config.toml
model = "image classifier"
dataset = "microscope photos of single blood and bone marrow cells"
train_examples = 97085
image_size = 48
crop_scale_min = 0.5
horizontal_flip = true
translate = 0.12
cutout = 0.4
targets = ["cell type"]
num_classes = 17
arch = "squeezenet"
norm = "batchnorm"
activation = "relu"
depths = [5, 5, 5]
kernel_size = 3
stem = "single"
widths = [128, 256, 512]
loss = "cross_entropy"
head_dropout = 0.1
init = "torch_default"
optimizer = "adam_atan2"
lr = 0.0016
beta1 = 0.9
beta2 = 0.95
grad_clip = 5.0
steps = 16100
batch_size = 128
epochs = 21.2
lr_schedule = "wsd_sqrt"
decay_fraction = 0.2
final_lr_fraction = 0.01
warmup_steps = 1610
weight_decay = 0.4
Rows from block 2 of a small image classifier, named by matrix and row number. Rows with one number belong to one channel. Each number is 500 + 50 x the weight over its row's rms, rounded and kept within 0 to 999. All counts start at 0. Numbers have three digits each. After the name is the row's rms in percent of the matrix's.
Before each channel's rows are labels from the 100 images, of 14976, where the channel reaches its highest value: "colour at peak" is the nearest of a few named colours to the mean colour under the peak. Only what is clearly more common there than usual is listed. The data: microscope photos of single blood and bone marrow cells.
# sq0: squeeze pointwise conv (model.blocks.2.sq.0.weight, 32x128x1x1), inputs 0-127
# e10: expand pointwise conv (model.blocks.2.e1.0.weight, 64x32x1x1, transposed), outputs 0-63
# e30: expand 3x3 conv (model.blocks.2.e3.0.weight, 64x32x3x3, transposed, each kernel summed), outputs 0-63

colour at peak: grey
sq0.1 100:422573495536472556412463409558599509473444471483490472519470478474510407561516432545488471501605484556502402480498472452372566552537468398495399504503503497454576570381507582497425427505547532439485514484545469456473571469443514503476399489525488481470462496587442524553499454524500508525529533445404460500512469503403471510509482469501496479447361554511491531457530447540442455465531
e10.1 094:555468461548428478521648485563501534511467598555504464582524437499489543520480450469480480472484519546493502455528594467514503573516504463492565511516492497465384591418498527440422520386484552
e30.1 086:580563480464508509502518545504450534482580578505514452455477528525504520567530550587477571467561473483586494548563467513550520468557381562553481550530443511600593491567486496543595459500591527

colour at peak: blue
sq0.22 092:583527680610491502614469501500443471496534505502500500465489475600509493434478643462485504489434588576579473472554489670468450573466477465585521505507482531495471475474496571476525528505547541497544524371563457477456497539510492554522459505561474513532545471455484508560507495548499513502455453491433563531522569527430517528461444488488486602470391530483508505552484466452536488553472
e10.22 119:518477517517480485703491501504507484444446475490419494512586486491493482511485486447490495481416547458464484435522506509529436528505503483498463629388488575604473480510375487493473451516480503
e30.22 090:557454518539508505453552478499499519422421557509502501516534420460455437501469503534518463499549508490472509545481447572519367373521539570522384485480456442463483472582449524421554380493470480

colour at peak: white
sq0.19 101:576453457411447413481536458431423473472467447473491456522450513464424516430439486536500459424445464422445565458424481485555388430513518563440514495504480456499510507537526379530488463504496415460529426487428477490443550435494450491499534546468515426471506443518486580438522400504549538472539539524492572544424590418525388408516521541531483590522568518528466486476469566468526404488544
e10.19 111:475507501473477454514381509417461535486568380529537442404457459502471521450428493555535488444568446468456486557458389462434516551477500421517517470565516517450454383501515478503432503471541458
e30.19 147:540498546488514548553560525557489554482518537522392429538387540411459555416480521496487529388532427580505474519490574521548465441507530551523512493506488438409439484577527530463545541590465545

colour at peak: black
sq0.16 098:511537560542601488520454481468521543476480602488471598533599570519528479523538526391436596536489526555609481470591585521467535563446493404601484459453514481488427431502454555424490487453537502494452467432499490425421521430400491487429437426484490473472461412502504546508510412572533551483475526465495504474528494447444459441547488519554459507485445562536463577445511473395488482505554
e10.16 107:507505515501485543559530495544471544523438538532400563545547552495473544511554515475449467522462535520572526425524539495528402423687452533520527565465467511561481528452359546485499519527499516
e30.16 104:502491461575490488440533440496517470504454528444498616467524392431477443488422497468502503588495599434425488512488490529438408466458495573458457412483446448459477503520425478467473438410431481

colour at peak: purple
sq0.3 108:504470468446453426489564455505467547454448450446447446610450476482523523440475493562513442440441484473478605503458467474583445483489460672468532486484530460494506502568477455539502485490473447501641465570473531472435572490497450444519493515385468453469534460483564575529506473508499441444593557575541430446441466475504429515524467401543406440514522467501473512480536563547545409547545
e10.3 085:506463444520517464529402546437468540556537423525494447409549448506481525461438570601572481431573540420481510531509372493540485493488519449522463504542539525524459391479453526515567492542591466
e30.3 128:563487519470465518497521524491527492527423567511350411566504539530484469416520508568466509377544420479422508553509501490595539528525499523531555515486483434517499512556442564420533485509379511

colour at peak: purple; blue
sq0.9 095:502521554519512400531500484475490535474524500476454500455506488509505505444477524387427494526480515521592544499597499506520472527456483427595549446428497466491407421518444515445541536429468482441488422427444475397453487441453450501474434427430479465460463401438419532576490474609567474436502576514467429503516442513420446431570486395574456477483443541534520554445473423423457483533514
e10.9 122:520491495466486454513521506524482534532455520506474702526508476496455535471662552511441492461480505493589531458496516471505437447581410460528492513476433472540497503471366540512531521554505517
e30.9 122:495502517544500512458510484474542473396407473450459561485501445461500458462462468497534463564497552469450512506492448520485338464496489514500369458516448462484454469516436517367505372460449484

colour at peak: grey
sq0.6 106:507429478472634538504514581475494517501496629499490621589627592483491532564601510494506618533468484493506524522518621499511541474509503558508527499495513495537496490525498497511537524493473473401406504498570413517511547525541518542510520499502501432509424553535493529562495532480515610515635504462510468537499470561431481514519518568520511503382515507509497596487558457490377551428514
e10.6 060:534536525480453581528455372551500478458532531488364447454435565499497449511448429529415514585464439503448626505499535489440496506424481540536500549554506474453488523424478498485580514444514476
e30.6 127:502483429605437426463587468459478458585542485555450580479475506474498470474504537470474580558408585445454502506433489536456546470447465586467559454489468472467434493555483416571443538436464478

colour at peak: blue
sq0.14 103:501442512524537487492461603416485404517531542509497538470538460535432486495430500444551535572547521529469436548464520533470469495496508554469467507502498533588452457475498481475478480506454527462474465427474504504534528543529501445557567556527513506547515585597666559531476524518565443498453481574458394391459434537572458449532558460485538452494471453595525514536457411441533690537482
e10.14 090:423515461488440465460441414549566510512520469528502478523454473498514498486493445490460585474457477599493392537488419507454508486515451451448549425479448446438567438637462538516494563426414543
e30.14 114:465460440489502454543510533466464506394434443543586476551664513503450520525442533441458505491440499510468473481470453582469481573375440521531403509521572528477454505516509487458469407499505469

colour at peak: grey
sq0.0 098:459556490514480427415497477505564511440474481411406485503484460460460498502501425474554488538582470547498477513494455452488500527504470526488415434427541500534503494493438533492413402437507529439356513488493382433505553518430573448509490507474568404525465468522485541440485512525553481536569584432431465457453462498505495498576557403576549523426415511609402501533498438461437473424510
e10.0 072:509515461453456440442524463613456504631569554609559497594470447498529508518528478526513495424587466596548526558476516497468483506531499440503572443473444495446434535474519488532432506415471540
e30.0 098:458487494483524458529469508476499464526344479519460577450553546517495525492454472493528587509413543490355510377462485430524530513470522516497511482497502483502453538558459456443397464516373503

colour at peak: blue
sq0.29 100:565455477483484547520478507653565614575495480561557503557481539494584468529638527536537519540531480508498518569527468511428530467534485546511509566551459492503545546442497509500542553551524479581544562553441532465540506563605511579556504536487481483571653572487502493511513581437466516540533474505523569590453548541530581533547465526530498569580535490522472467574490513566605475431521
e10.29 139:634430514474450501526499472420514463496442483502396482541509479499396461414477470451472479506421493426479436426482485394489459517493444504611460520489444529518485482428518472460504489499586406
e30.29 138:509456507540474492483535499429443380574574515458417526489439523493588520503697462505489466536548524471524517496511526519494520353521505563502530545466484482470445454546511503572510487456539540

colour at peak: black; blue
sq0.10 103:585418566546514488545549493513490542493486512497493504554508514554568535492511547506484504449458568519531559522497514546585466564496515501524516467471581513494485501579487524513471460469464533428501464466535535414366481482404438590489405477505444481488426427385432513579471351577498542450542481513453513512500548528423384496479404429453400553466472548474468566449564584492510433481481
e10.10 093:457477505508573494524477608502462518534481464474368509442565528492500534500506580489498461498491541475479589470514446510577405458508478516475431529401532445543453420448393495587549460570478569
e30.10 112:532488493516433528502513498500451491440414509504358575512416528482505500407507498538431399596517598488442501542569486538509520421490418515504475477487437425467537486491449536405513446491421496

colour at peak: pink
sq0.17 099:536490480498537571508382521512513469587482537599609536505533515478482398525485514473479537511476473542498443502513524496396553511494530471501491624614442473487490507412569559402500512617477479580522563491452521528544529521560546427526534539514507527571514541469557469521498549379513504567547381510508464416576454525521537586500537536445517476483528562547588544576521544506517580447532
e10.17 088:535482544499471440536533407414601514392469455448465466473506422494433511463464442471447541441409498478456375460490526431477478604525436430512460514500481552515532491509509564441524545482527435
e30.17 085:513484433528428374431513482487455457546550480531506499487527537466547431515564508505430453509482530471555504461481493460448605498491443547498543497407447491430369512586437372550475486504527475

colour at peak: pink
sq0.18 099:501507486487470477459386584383458429529456466540529473440471494465372395486366470414509473531483460529516475511522497464417487497467540509513465530523409444557438448417534514389494489527421448483471394412434547464523516421518508450469525504488521483503481469588613523462495495531564516478536511514518482408478483533530471408538541558509521524498526540569488558457476546383507589507530
e10.18 093:457521478501395449511530400520533576514497521572514526572494470493464574493542431435389531456490508561570409479506507414478495561604422455462551496492448517489514503525498569437457556447422468
e30.18 101:483514442496525494515504508511515505460505496553592502487639472422399515545376582489462545480460495517574468490430482520465497564412479565488471468417565537468413518614538450491508459520546480

colour at peak: blue; black
sq0.11 110:511558521512475441493485506590527627527476472505494460494470452493591475484580491454572458596507508542536538547525477480520511536451463562530491494471525479495439423511412535467474464474438503487478530541464484472328515526371506504519456493474434483535404511473580506623485377529475430529522480502506387499571438532446459519493425474518416439426485556478517572465563507548425583497544
e10.11 097:592463510501573433514535544492562535527462528508439500514502454499500544486511534509547532436504511542527522467503493501535478457517500447648492478435554413491572507545389568543627551570616523
e30.11 109:455538503542451517493453493493512480577465544512461558502577491534584510468643480496491390567586559471363540539574475551425550450514446500474525470513530455492522530449464480513484441457408465

colour at peak: purple
sq0.23 099:518487516491497500548521435438466560501486497509515486516499479518538486446442535536427485457433526442527651443520521508566448520478475519528586488490534463443498485558493443519569566489421462553448531587417532561506540457522474492424485396456426446466506479453520536477500522531483491501519488433633567517584535517550518567525428478553433523551591594471532589470635603544511402480582
e10.23 106:505430516430502470505461534400476524533444434501430523430509443500481528472516620567532459458524486359500514446452459478498426500504506435490430502530490440522493407404419497471527502562518406
e30.23 098:511564492538484514507511489556468521381473495484443477506513448480565510440518448532474405474513486439510464556496481520452371444466455497461405486413482505471440492522435532339535401477470454

colour at peak: grey
sq0.30 104:429545480490423481413468372547552553471432421468471422522420436418461420513491413521520418487543443531507517485504423392468524521497462516498459486481496420474521517452474540477464455487401460446498448506470470449478599441460493473451446453479483442441430475547452553503494471517548473459570561484524422470511439475425446464561478433564468455382489546541502532451527460538399427469579
e10.30 093:545470428492424423518568477523495591569511561657522507562482453499443603474520502563519471425536476519527518494494534428471501565545494407538567477500469471460420535442464566483488552464561514
e30.30 079:572561503497509559478500557541558553495554542557440497471512503514488519489517588583476575409570447482536519570561526456604525530569440575532505546517482484568538529633496555537582498556547511