{"arch": "squeezenet", "model": "image classifier", "dataset": "microscope photos of single blood and bone marrow cells", "train_examples": 97085, "image_size": 48, "crop_scale_min": 0.5, "horizontal_flip": true, "translate": 0.12, "cutout": 0.4, "targets": ["cell type"], "num_classes": 17, "norm": "batchnorm", "activation": "relu", "depths": [5, 5, 5], "kernel_size": 3, "stem": "single", "widths": [128, 256, 512], "loss": "cross_entropy", "head_dropout": 0.1, "init": "torch_default", "optimizer": "adam_atan2", "lr": 0.0016, "beta1": 0.9, "beta2": 0.95, "grad_clip": 5.0, "steps": 16100, "batch_size": 128, "epochs": 21.2, "lr_schedule": "wsd_sqrt", "decay_fraction": 0.2, "final_lr_fraction": 0.01, "warmup_steps": 1610, "weight_decay": 0.4}
Rows from block 9 of a small image classifier, named by matrix and row number. Each number is 500 + 40 x the weight over its row's rms, rounded and kept within 0 to 999. All counts start at 0. Numbers have three digits each.
Before each channel's rows are labels from the 100 images, of 14976, where the channel reaches its highest value: "top examples" is what is common among them; "colour at peak" is the nearest of a few named colours to the mean colour under the peak. Only what is clearly more common there than usual is listed. The data: microscope photos of single blood and bone marrow cells.
# sq0: squeeze pointwise conv (model.blocks.9.sq.0.weight, 64x256x1x1), inputs 172-255

top examples: cell type: eosinophil; smear: peripheral blood
colour at peak: purple
sq0.39:475491465490478477466462509522515510400494488475474475437515462411483441492479499497486477488546484524515481465468509486493463470481425501503540469488538514504475493512481485503480515490536501513521508507515503484475443490519473522531464479466426483518

top examples: cell type: promyelocyte
colour at peak: blue
sq0.47:420465509500493517435484515501457451478443494451430484479453428438496491446474518471508432461517465496481438458451514447470479476466486472467581416469473488502498489472507532494425489489482502484437506459500494473476459457512464496462493449433412500428

top examples: cell type: promyelocyte
colour at peak: purple; blue
sq0.61:532507506521537476485517485521507469490496509578515483474504484482500490519493507510534516474513470488487511570478506500469456498511536528507538474528442521486532524517562541500498494522520501485500493498498509494560501499506493484464502463463466503511

top examples: cell type: eosinophil; smear: peripheral blood
colour at peak: purple; grey
sq0.14:548469461533496461572555458462466516514504409521552508568461565533449513447473444456443567506478566482469489476580507488515462475543479488476502586453525469467453514475513521497557489470493499566496495509510510441468501447495495518508491472575497451470

top examples: cell type: eosinophil; smear: peripheral blood
colour at peak: purple
sq0.5:461476506545512549422505441447482432449497488522475480449489457489496424488445514481502466455562470489490485465416499565565493470434480434542510462525468475454503541476478558502462497545473502482423506529515509461448487501521537481520541542428436534488

top examples: cell type: lymphocyte
colour at peak: blue
sq0.10:459474506482484483461495544494426479460479495465468491538439469469474499424478478433494459486469520496500452452441508457468507446478474445526525491448476497439486477431501488495471503443448503520467522460498486486469464448522440521471466472503439498432

top examples: cell type: segmented neutrophil; smear: peripheral blood
colour at peak: blue; black
sq0.34:456494486509549532432464539517510513450545494440457489466496448461511474527493520526528440530503490504499491447424499449522531516441425468517464441546477517514507561493452492499446497529487500490506501531483505538460469573493558566509577518455520547541

top examples: cell type: band neutrophil
colour at peak: purple
sq0.38:553474460448491471562495509497426554494500429549555594502439553436425501467493457457419559436508444489480452540555499544532466397553468553459451379489506493464412557438459427487549502462446499402553506471496479517560403461494483422544456543524444493451

top examples: cell type: eosinophil; smear: peripheral blood
colour at peak: purple
sq0.25:514530442502483505539477525502497520496502464486479482531487494440482482511518536486499541510472534496490449491547498437496520486488461510403513524522490500483492508493475512500491500493441498543470495458505487447506451479501475523516469486532473504512

top examples: cell type: erythroblast
colour at peak: blue
sq0.35:423474537535570564500453429454495460492542484432439396495479467482490547492535473472545469475562515489518511418543513514565617502447521461496490517555542451462561589489499582506455502573539503494500487567496489441425517464511591493502527554497499577472

top examples: cell type: band neutrophil
colour at peak: purple
sq0.55:564502544439450492550560479448454566511474405537535561543474534439438506486474468484448562500483431480488519564585500564550450467527526579457474364480477421469457464453431420503533506490455499416545510545494505442573455478511495489554501542530488458482

top examples: cell type: proerythroblast
colour at peak: blue
sq0.3:427478506434516429452456527471482484507409479466448463463508439487479476488456484519458423469499447506499511473461510488433467469488518495565548411408490464521456446491506476501442494421493500479475510418490481475508480486506415494429479424429412447511

top examples: cell type: erythroblast
colour at peak: black
sq0.20:489467454512582503473459513507505465475481497507482484468526463481496522519491508487484481467502445516477498514495512509457495486464511499533425456486486517472501492497458513506473506483534501444487514471519507519505500481513495464461470462450495502517

top examples: cell type: erythroblast
colour at peak: black; blue
sq0.21:473569442487585464467528518488612454557453585467449489522613475454591466616486586591437485495510485505472571517527491496447534484482548479542477465503486493589442475601492463502450513504467496494449493505486521509537464590502479494451459493510491447588

top examples: smear: peripheral blood; cell type: myeloblast
colour at peak: pink
sq0.45:463545438450514473492527535494504469501435543461431494530504455504528498502466530500405495472482495492493520524503510497437483438473553479516480481422475500491406458500501489500445492391476502513455488435495514494531479498516396483446406427508448467511

top examples: cell type: band neutrophil
colour at peak: purple
sq0.42:552476481458510440576513469498459553448460433554548584486448548519442507481488460482408558458451424493503448569540509579530447441551452567430473398452456488473411487461481422501544509449420501412513498461485507495570505460495465450537462545505474445466

top examples: cell type: band neutrophil
colour at peak: purple
sq0.33:551458467418508464555503482481445577465462409542550603484476541456416511481463429462433560474420444499496456550537494584535422428533480570436516384469534467446416493432437397504541502456422502413547510464508508488556425460498493452553441545503466451472

top examples: cell type: eosinophil; smear: peripheral blood
colour at peak: purple
sq0.29:456520500517497514479503480527514463490485477469458490493473440507479499485531480507535488504455483499518495464443506533514513537461448464480537552500500534519539489514507508510456506525427501500483507502479515500439503511474492500529496538473506505462

top examples: cell type: lymphocyte; smear: peripheral blood
colour at peak: purple; blue
sq0.22:493483471490498517478533457449474470510474537497469446508483464500545488462447534478529494453485494496505533475468493514499529472464500490533423501430503456461529441467489459493468486463532499496468494478494492473472469465506440439460437466480482520481

top examples: cell type: band neutrophil
colour at peak: purple
sq0.51:561486501498539483541531510503472503487486498544525531477489524479507527467501496474489568481511447510492502537554501559493526488527514522509556390481481501478495493460484509497515506497480499443522510525491502502525482487510489453503503490499488499470

top examples: cell type: promyelocyte
colour at peak: blue
sq0.58:490431475481554480456492414452483398479418526526481473480505463513514422472414519487491492390488492483505482526477515539485442449478479472537570543479489466475476485493546513495470497461525501515425502440512512461503488473515445387444468465452412482493

top examples: cell type: segmented neutrophil; smear: peripheral blood
colour at peak: purple
sq0.6:524495484481463490487503483489503521486500477528524517477490512416486476500495481499499510494530474524507503506509507542534474477513478515518534448487548476488486504500460485504517511498513500473511512522511498480514435504501496493546469521484469502495

top examples: cell type: erythroblast
colour at peak: blue
sq0.1:472432496494563497444458425464487434470471522515481411410515448535513486491455514481498450461475436496499491495483512478430516501477523460528523481481500487470504487490533514501465493470519498444479517471502510475461532473523485424416504426419493483499

top examples: cell type: erythroblast
colour at peak: blue; black
sq0.59:461434474489549486469452454500504446430495551469460435419525446533536526489475520468495451448463435499501476465482501455429491487444525420529507465481514512462499473502558503497457500455532499452517515449513501488448539457510474429416500434429487496473

top examples: cell type: proerythroblast
colour at peak: blue
sq0.63:505495492493498501529494512510492488482515503499500504524489508457506476479507521474495507494504475491501455499513511495509488484506465521479489484504479504489500486486507501500502497500497500488500501494510504502508466477496491493518483516493487504495

top examples: smear: peripheral blood; cell type: myeloblast
colour at peak: pink
sq0.49:543478460452508447544522483450452473471426467540537552528454543540476506462437444457431544415447507497482497558586507548528442446541498523514511469457497453428436493454498467503538491448482500497426488444516503489541512441516486447539422513530466448458

top examples: cell type: erythroblast
colour at peak: black
sq0.9:533480481535547497524497508515508503494499480526523510494514513461474517517504478501483531513505498504501501509524506515484496513510496503515447508501484523496502499506473519505517502505502500501507508501492499513506487510496504509502496496500520493505