A small image classifier, trained from scratch.
Training: adam_atan2 at rate 0.0016, 16100 steps, batches of 128, held-out accuracy 84%.
Rows from block 6 of a small image classifier, named by matrix and row number. Each number is 128 + 32 x the weight over its row's rms, rounded and kept within 0 to 255. All counts start at 0. Numbers have three digits each.
After each channel's rows are labels from the 100 images, of 14976, where the channel reaches its highest value: "strongest on" is what is common among them. Only what is clearly more common there than usual is listed. The data: microscope photos of single blood and bone marrow cells.
# sq0: squeeze pointwise conv (model.blocks.6.sq.0.weight, 64x256x1x1), inputs 128-255

sq0.13:125119092143104120082066149129119080118088133155067113133092090153193134077134087137055099065074157179146121170162137124114060120057108116106080141118079082082093077131134100146174215154159081124099099113110097154133093145155178145111078123151133129065129107141162087184157164130063136152133062116086095075207125141128162102124169171177063070104081136135202169150074178192036088065182
strongest on: cell type: erythroblast

sq0.57:135161107120155072124171147146125131123149134130137085097111123096141122172150095083139114137122165125112177165086090135114151127113120133119124129140126097095111089112109129166106137121102129184143118140193178148155113161158135148121101119182096097158102138126127123082178104138161137078183091159098125138156113171085118145100135118131101152111188098135113096087102095149144128095131
strongest on: cell type: lymphocyte; smear: peripheral blood

sq0.3:149178072111130125178132125117140146164169106148188108111039139169154156116093151090109074176057136136116137115169095084133186171071079153106073094128089185087075100082128154126100147100112141073019094112125131173153187137113105127184128116142153069122099110106139150179100105157094092127122114134074146131116198072114125174121157129165081178114106161159169127193071076111152163131111
strongest on: cell type: segmented neutrophil; smear: peripheral blood

sq0.46:072176087086096068102130126144124113226121185120133088179069115126105158086142111088140071141126067142099212069156080088106136121121114134103094078181099131082160087049176109112155105087173166160112087126146112108159120194162077158167162162131115123161117138100080138150091148142093134150067125112115182115139138128148178083168117203200131167106136177200110069163092106156109066097113
strongest on: cell type: erythroblast

sq0.17:186135085138109127143106109086104131134144193157106056150069149112160214170149101035098066161070179165120133188107093089089119151089102097126080125192131129044095115081131102138119117136127145144102076145138093205186102132134120111083107131219079094120110132131146121180209121128115156118189130153030117076216095150100126148098130141158088110065152126159116118112049154128145129018156
strongest on: cell type: erythroblast

sq0.35:098123118080144136106153120135134129151154172084101113168046102127063071132167101131187121145128113155093173106141105111128113085141142064151120107143098097130159136091127063145056090133147174170119140099095116058107103164108134162102136131069105129095138100043096148102107127142133123106116164053129148173114135100199075090172056148111125153100120186174057111162130143077114087109096
strongest on: cell type: erythroblast

sq0.5:100149124191125164076152164104138083183138132044082108093130085135105103100141087115078158083153080128103055095118149090092111089104129074126147161134074136120068119121220072067154132100113079112158137088126079175105125100055134171120114106089104098116151101075124124183087098143206165141085108054155067140114157157108162074128074131123121140197194160136117145180131199118043075112237
strongest on: cell type: erythroblast

sq0.26:208105136136154140198113117151125132143158124123027126177115185087183161127163069083122129194171078169094123074120129085053073156098138122165123191125111125145116142140172152130169133088132099147185127153093148159166107180128160137137076180162055118120163135094131125072100072125146171101052108135158123167166148169071179163122176115178070125150123111183125127051112108126155165135161
strongest on: cell type: erythroblast

sq0.61:117170091139074057100127141120174105165150178171150094143075060082114113132152107141139070131092146116150196160093091124199121126098080151101087113110190132102141110096118138137181095110162131131068079134188147088133079137144116150133094144152140125168099085163100178107140149178102155139178120127088159094134132145091179118123099157171105121090167120171121064092122161162116087080129
strongest on: cell type: eosinophil; smear: peripheral blood

sq0.28:167092110133117101154141144150142112108153130118086084166101170108175159116149092066123085164102130153132158150090082095056086156066115096137078150121145135106076087118156139117157135097104108194169085115111159163153125160156131155122124153167068095120139155112120129113170116139116127099132115151127111117173104136123168154096166100147091100101166128144152098092080070167145147094097
strongest on: cell type: lymphocyte; smear: peripheral blood

sq0.23:102141122174097181120139172074152124160150129128106125081094071189128087148136105141092156099138158160100064136202165097072121103099130093139127144067069134101102105132171113173119180106148096106118154141133081177132129078127182143110110119104160079116152117062163127180126084173147141167126100094150092162134161166084125104105107142142090090140164184140148155177154187133128092119145
strongest on: cell type: erythroblast

sq0.58:176136094138122117189081141140173167126167156145165089133071142168171177106126151057061090160073120180132090119102091083131150134042101156078101127189131160092049110097127171103122164098114163076054109113092119191176159135128108126155081124183134102103088030128087134183131120144089128124128140160080156121174157073134108231155173114156052142098107150145173127192053124129111196124150
strongest on: cell type: erythroblast

sq0.51:170164133187091092135121169085148131205133132153120125134087110168143106148184120083092155141127090160130127069176101091076140137103137083082140152115075151093194101064164088148116183083171126080095168162094140144085137120146112167093085149105123110117097121110113096154082129144118110175073115097163120132136183111120120132145118135124105106093136140173100095174123159153160121127156
strongest on: smear: peripheral blood; cell type: segmented neutrophil; cell type: myeloblast

sq0.30:156137125163135106124103101067164122115119189092107169181123125148185097096158119075141123134133116185153147121091078075096116119134149117109116144177134143168138115058113049081125135109121165164135110093061165085112091135166115179073118120134107088097125096069080139048129047121087161092103159062132154087165117119181103125214093122161147111109078159199105106164144192137115112114181
strongest on: cell type: erythroblast

sq0.50:129127137119106119103147126127019051151104122166098130150144142068123217116132165151033112159130116105095059106223085170124133160101120172132126153146124142145151153148147182081153091155164085069147112128166067123164158126156125182174128203161107168124152180176137119189080168120104152188100111168103149100149105095077167119035143222178077137152086131138122133065111077158098117090138
strongest on: cell type: erythroblast

sq0.15:163149120155121114161106109147026185177101128159120089152161179082158162182183131123097082152095113125099082123119109085145141176142089152100096147194182133088099202115179144096162078083100178087107104190168113179105123126154101182150140177177178072185151127214125077080127096093139209075113152184069167165110131093117147141112133114155100147103133146199098113066066109074196140092174
strongest on: cell type: erythroblast

sq0.12:170114092101117121150149148154122107108150110101110095139079163099178145110126089086141059152099134110123158153084086087063122181091085094131065150111123148115083048107127131130146142106060096177142052129123172159157136175164140136136133122163069103140145180096139125099173094132122119082136086150099108137153102143065152154092167095146096135093168116126141088091096057160167144103108
strongest on: cell type: lymphocyte

sq0.43:114146107161045065082085144118155120150125153129136108167134090126158101061132076107107102122090068127155158076152080116163124135098090161046109133140178158110151099097139093103170141083171108102103110112135168115137094129165085129120132112089122107145063079101041148132051109149090126154082130069123139068140137086108183048124126131176127116103154099153119083132110152180104067112152
strongest on: cell type: segmented neutrophil

sq0.60:127205123201050071113051174118182127214094106078153089167118106153118115118191144058133121093125108154068174087080085081085168147115097104084119154201124129073119104085160091169107196046138177171108114146093151144044106144112040189070125169173088136118096049100092091131138097111004159133104114136125166137141168105124118167216082093145132155153134115173125101209101161130093132133208
strongest on: cell type: segmented neutrophil; cell type: erythroblast

sq0.36:192173070074109093134087186187061113077133094178173086100085134092200145154121099169130079140074183130096180177177113082134167191124073158151085095185120153079076095140122135178128171127100144144097090158125104115132134211146148170158115132223101112124130129169174089141159142103079124106157087210054116137143116126043120171105161162190110156077127117131202132093089040155170136065132
strongest on: cell type: erythroblast

sq0.34:156098122147170142125143103138102134124130127119095204108061105125164111150079167181118102122142131093144133122169112063099113194141125170150144146112080116168155127089112147135131139135058128143099111089126138102151142124119132112153095121128122075063177121111165099097105096091124121082115084095111133133115160133101116159165131119146135141141120147104110105126151102090154148138129
strongest on: cell type: proerythroblast

sq0.22:122140126122144161120104130095137101193147146112092100177100105135089122126195133156169110111169095187056144095155100133104124146145156109156122104164070077128181136134183082115078135141118167166136095109068087131094107133072141224101075171120072093089196040094120110111105105122099119103108153113126125146126188116195080147188075149132142143158126198213078115184129117096072121125157
strongest on: cell type: erythroblast

sq0.54:148172139044129078117161116114030115182100134135111142155134130089142194135130137122089124160148113141114110096176082176082160131111124186146127144170121185102146167107142146099183069156161152082131118108174104114184131130168105150255169227143107155121141193123146112169067150139099171159096114121155198139131160088095203115073123200178101205161093123144102109089113143137137123145133
strongest on: cell type: erythroblast; cell type: segmented neutrophil

sq0.6:125133156127125130092065111119080143183104131066034123171104113117125135091156138112135110082165060136003206093107109075064090196106121158145145137158068132128162138099175045081179117123081135165152102124116091120144100157047117141135020129130087083110184088096138101104120100113101172099068049081137145131123178134107174123145106123156094176166113164195073071152112117093128113137167
strongest on: cell type: proerythroblast

sq0.1:066104113016074094100109159153089078173089143133089134105107119078100146127090165195057088110092097106108126080166134159143130103120062138140085087119106109124170125148163164120133107164129122070078102131169035090120158179099118099181160205117126187143126194145136101120049195096143133145068110121076136119092099108083144145082100192142107165158073155071125162090125147114085112082076
strongest on: cell type: erythroblast

sq0.62:168123160147149120102101101107082102088118098140108107142163140044145132103117087124088137125145112094164106140080099130128084111107119130126156160116122135121127127138093037080163114100147096122145125112122171093100091126092125135107095138063113119114125109141103101079147116122155147114146077134145118114063117135133144050133119112113123104142122084127103121077089169119105092141207
strongest on: cell type: lymphocyte

sq0.4:126112141204118121084084150079147127178098144128131153112134097155175121083174130111041121081124072133165062090162085098115115112088117142068133147089125147121151093110168133061166165114176102147132145067076152143125126076144085143117099057120126103086109107100094122185105133143070104179088078087151109082148123136146173101129148150162112079150139162123114132158123143176076111123117
strongest on: cell type: erythroblast

sq0.38:095142116145082140120102150074183075191136145106097086067083057143110096121217107150103102117096103169084108134120138076093123060117098073101101085082095143095072105100185124125152139110160095124107101078117028172115112057088136155105073093151132077060127094107108120140139094178091097145145098101112071123159161161090152140099122128139098126149156151152154148145120183145047092110128
strongest on: cell type: eosinophil; smear: peripheral blood

sq0.24:147095090153109117098056141113066104084070186185077102180155139099172186154136106096065062105076147174150092162117100122121078109109090122086062140220208110090143154112109103134164138144126141136119092160152115155127061165165106145093108157184102137167103121211151059140174173078115195122146127164077117062171059127121136114144100140138096045071096103168100120070066176136122098064182
strongest on: cell type: erythroblast

sq0.48:125124149181116123077109152098127162211099118151129115115137102177167165066188103116047114078124007121157094035196074125128118128098103183065141155078118157093164106082164126062212151104177121127138139054095148161148129076152083135170108131111129105096107127135054108201070132147058123185056069080163134104137168135122231076101159155169111113146145163115106092178106110195096090143115
strongest on: cell type: erythroblast

sq0.7:114126071138074086129128158165168108111161149084125101137094143111119111089122076075145092153070103125136195124076082118115122144114102122086080108106182124117103092101135145120117125115124102148101091129149160139152117179183096122131158136142107116167088123107103148113145130154102105128124150136094128122151086150108146123125154141149134154082182123142134051120119100182097136094111
strongest on: cell type: lymphocyte

sq0.42:111078136120097155093117091097127144112113124154075110096082082115123072168101090157139133131116170111057132148155150090085115129126105081138122138078161128087098122081084121200114099122134126062085155180117085060155091086089133118117051114126111111094119151137167064142124122102127105126131134114127111132117097144078063124098086122101080084097076111100091114112130178088186084107098
strongest on: smear: peripheral blood; cell type: segmented neutrophil; cell type: myeloblast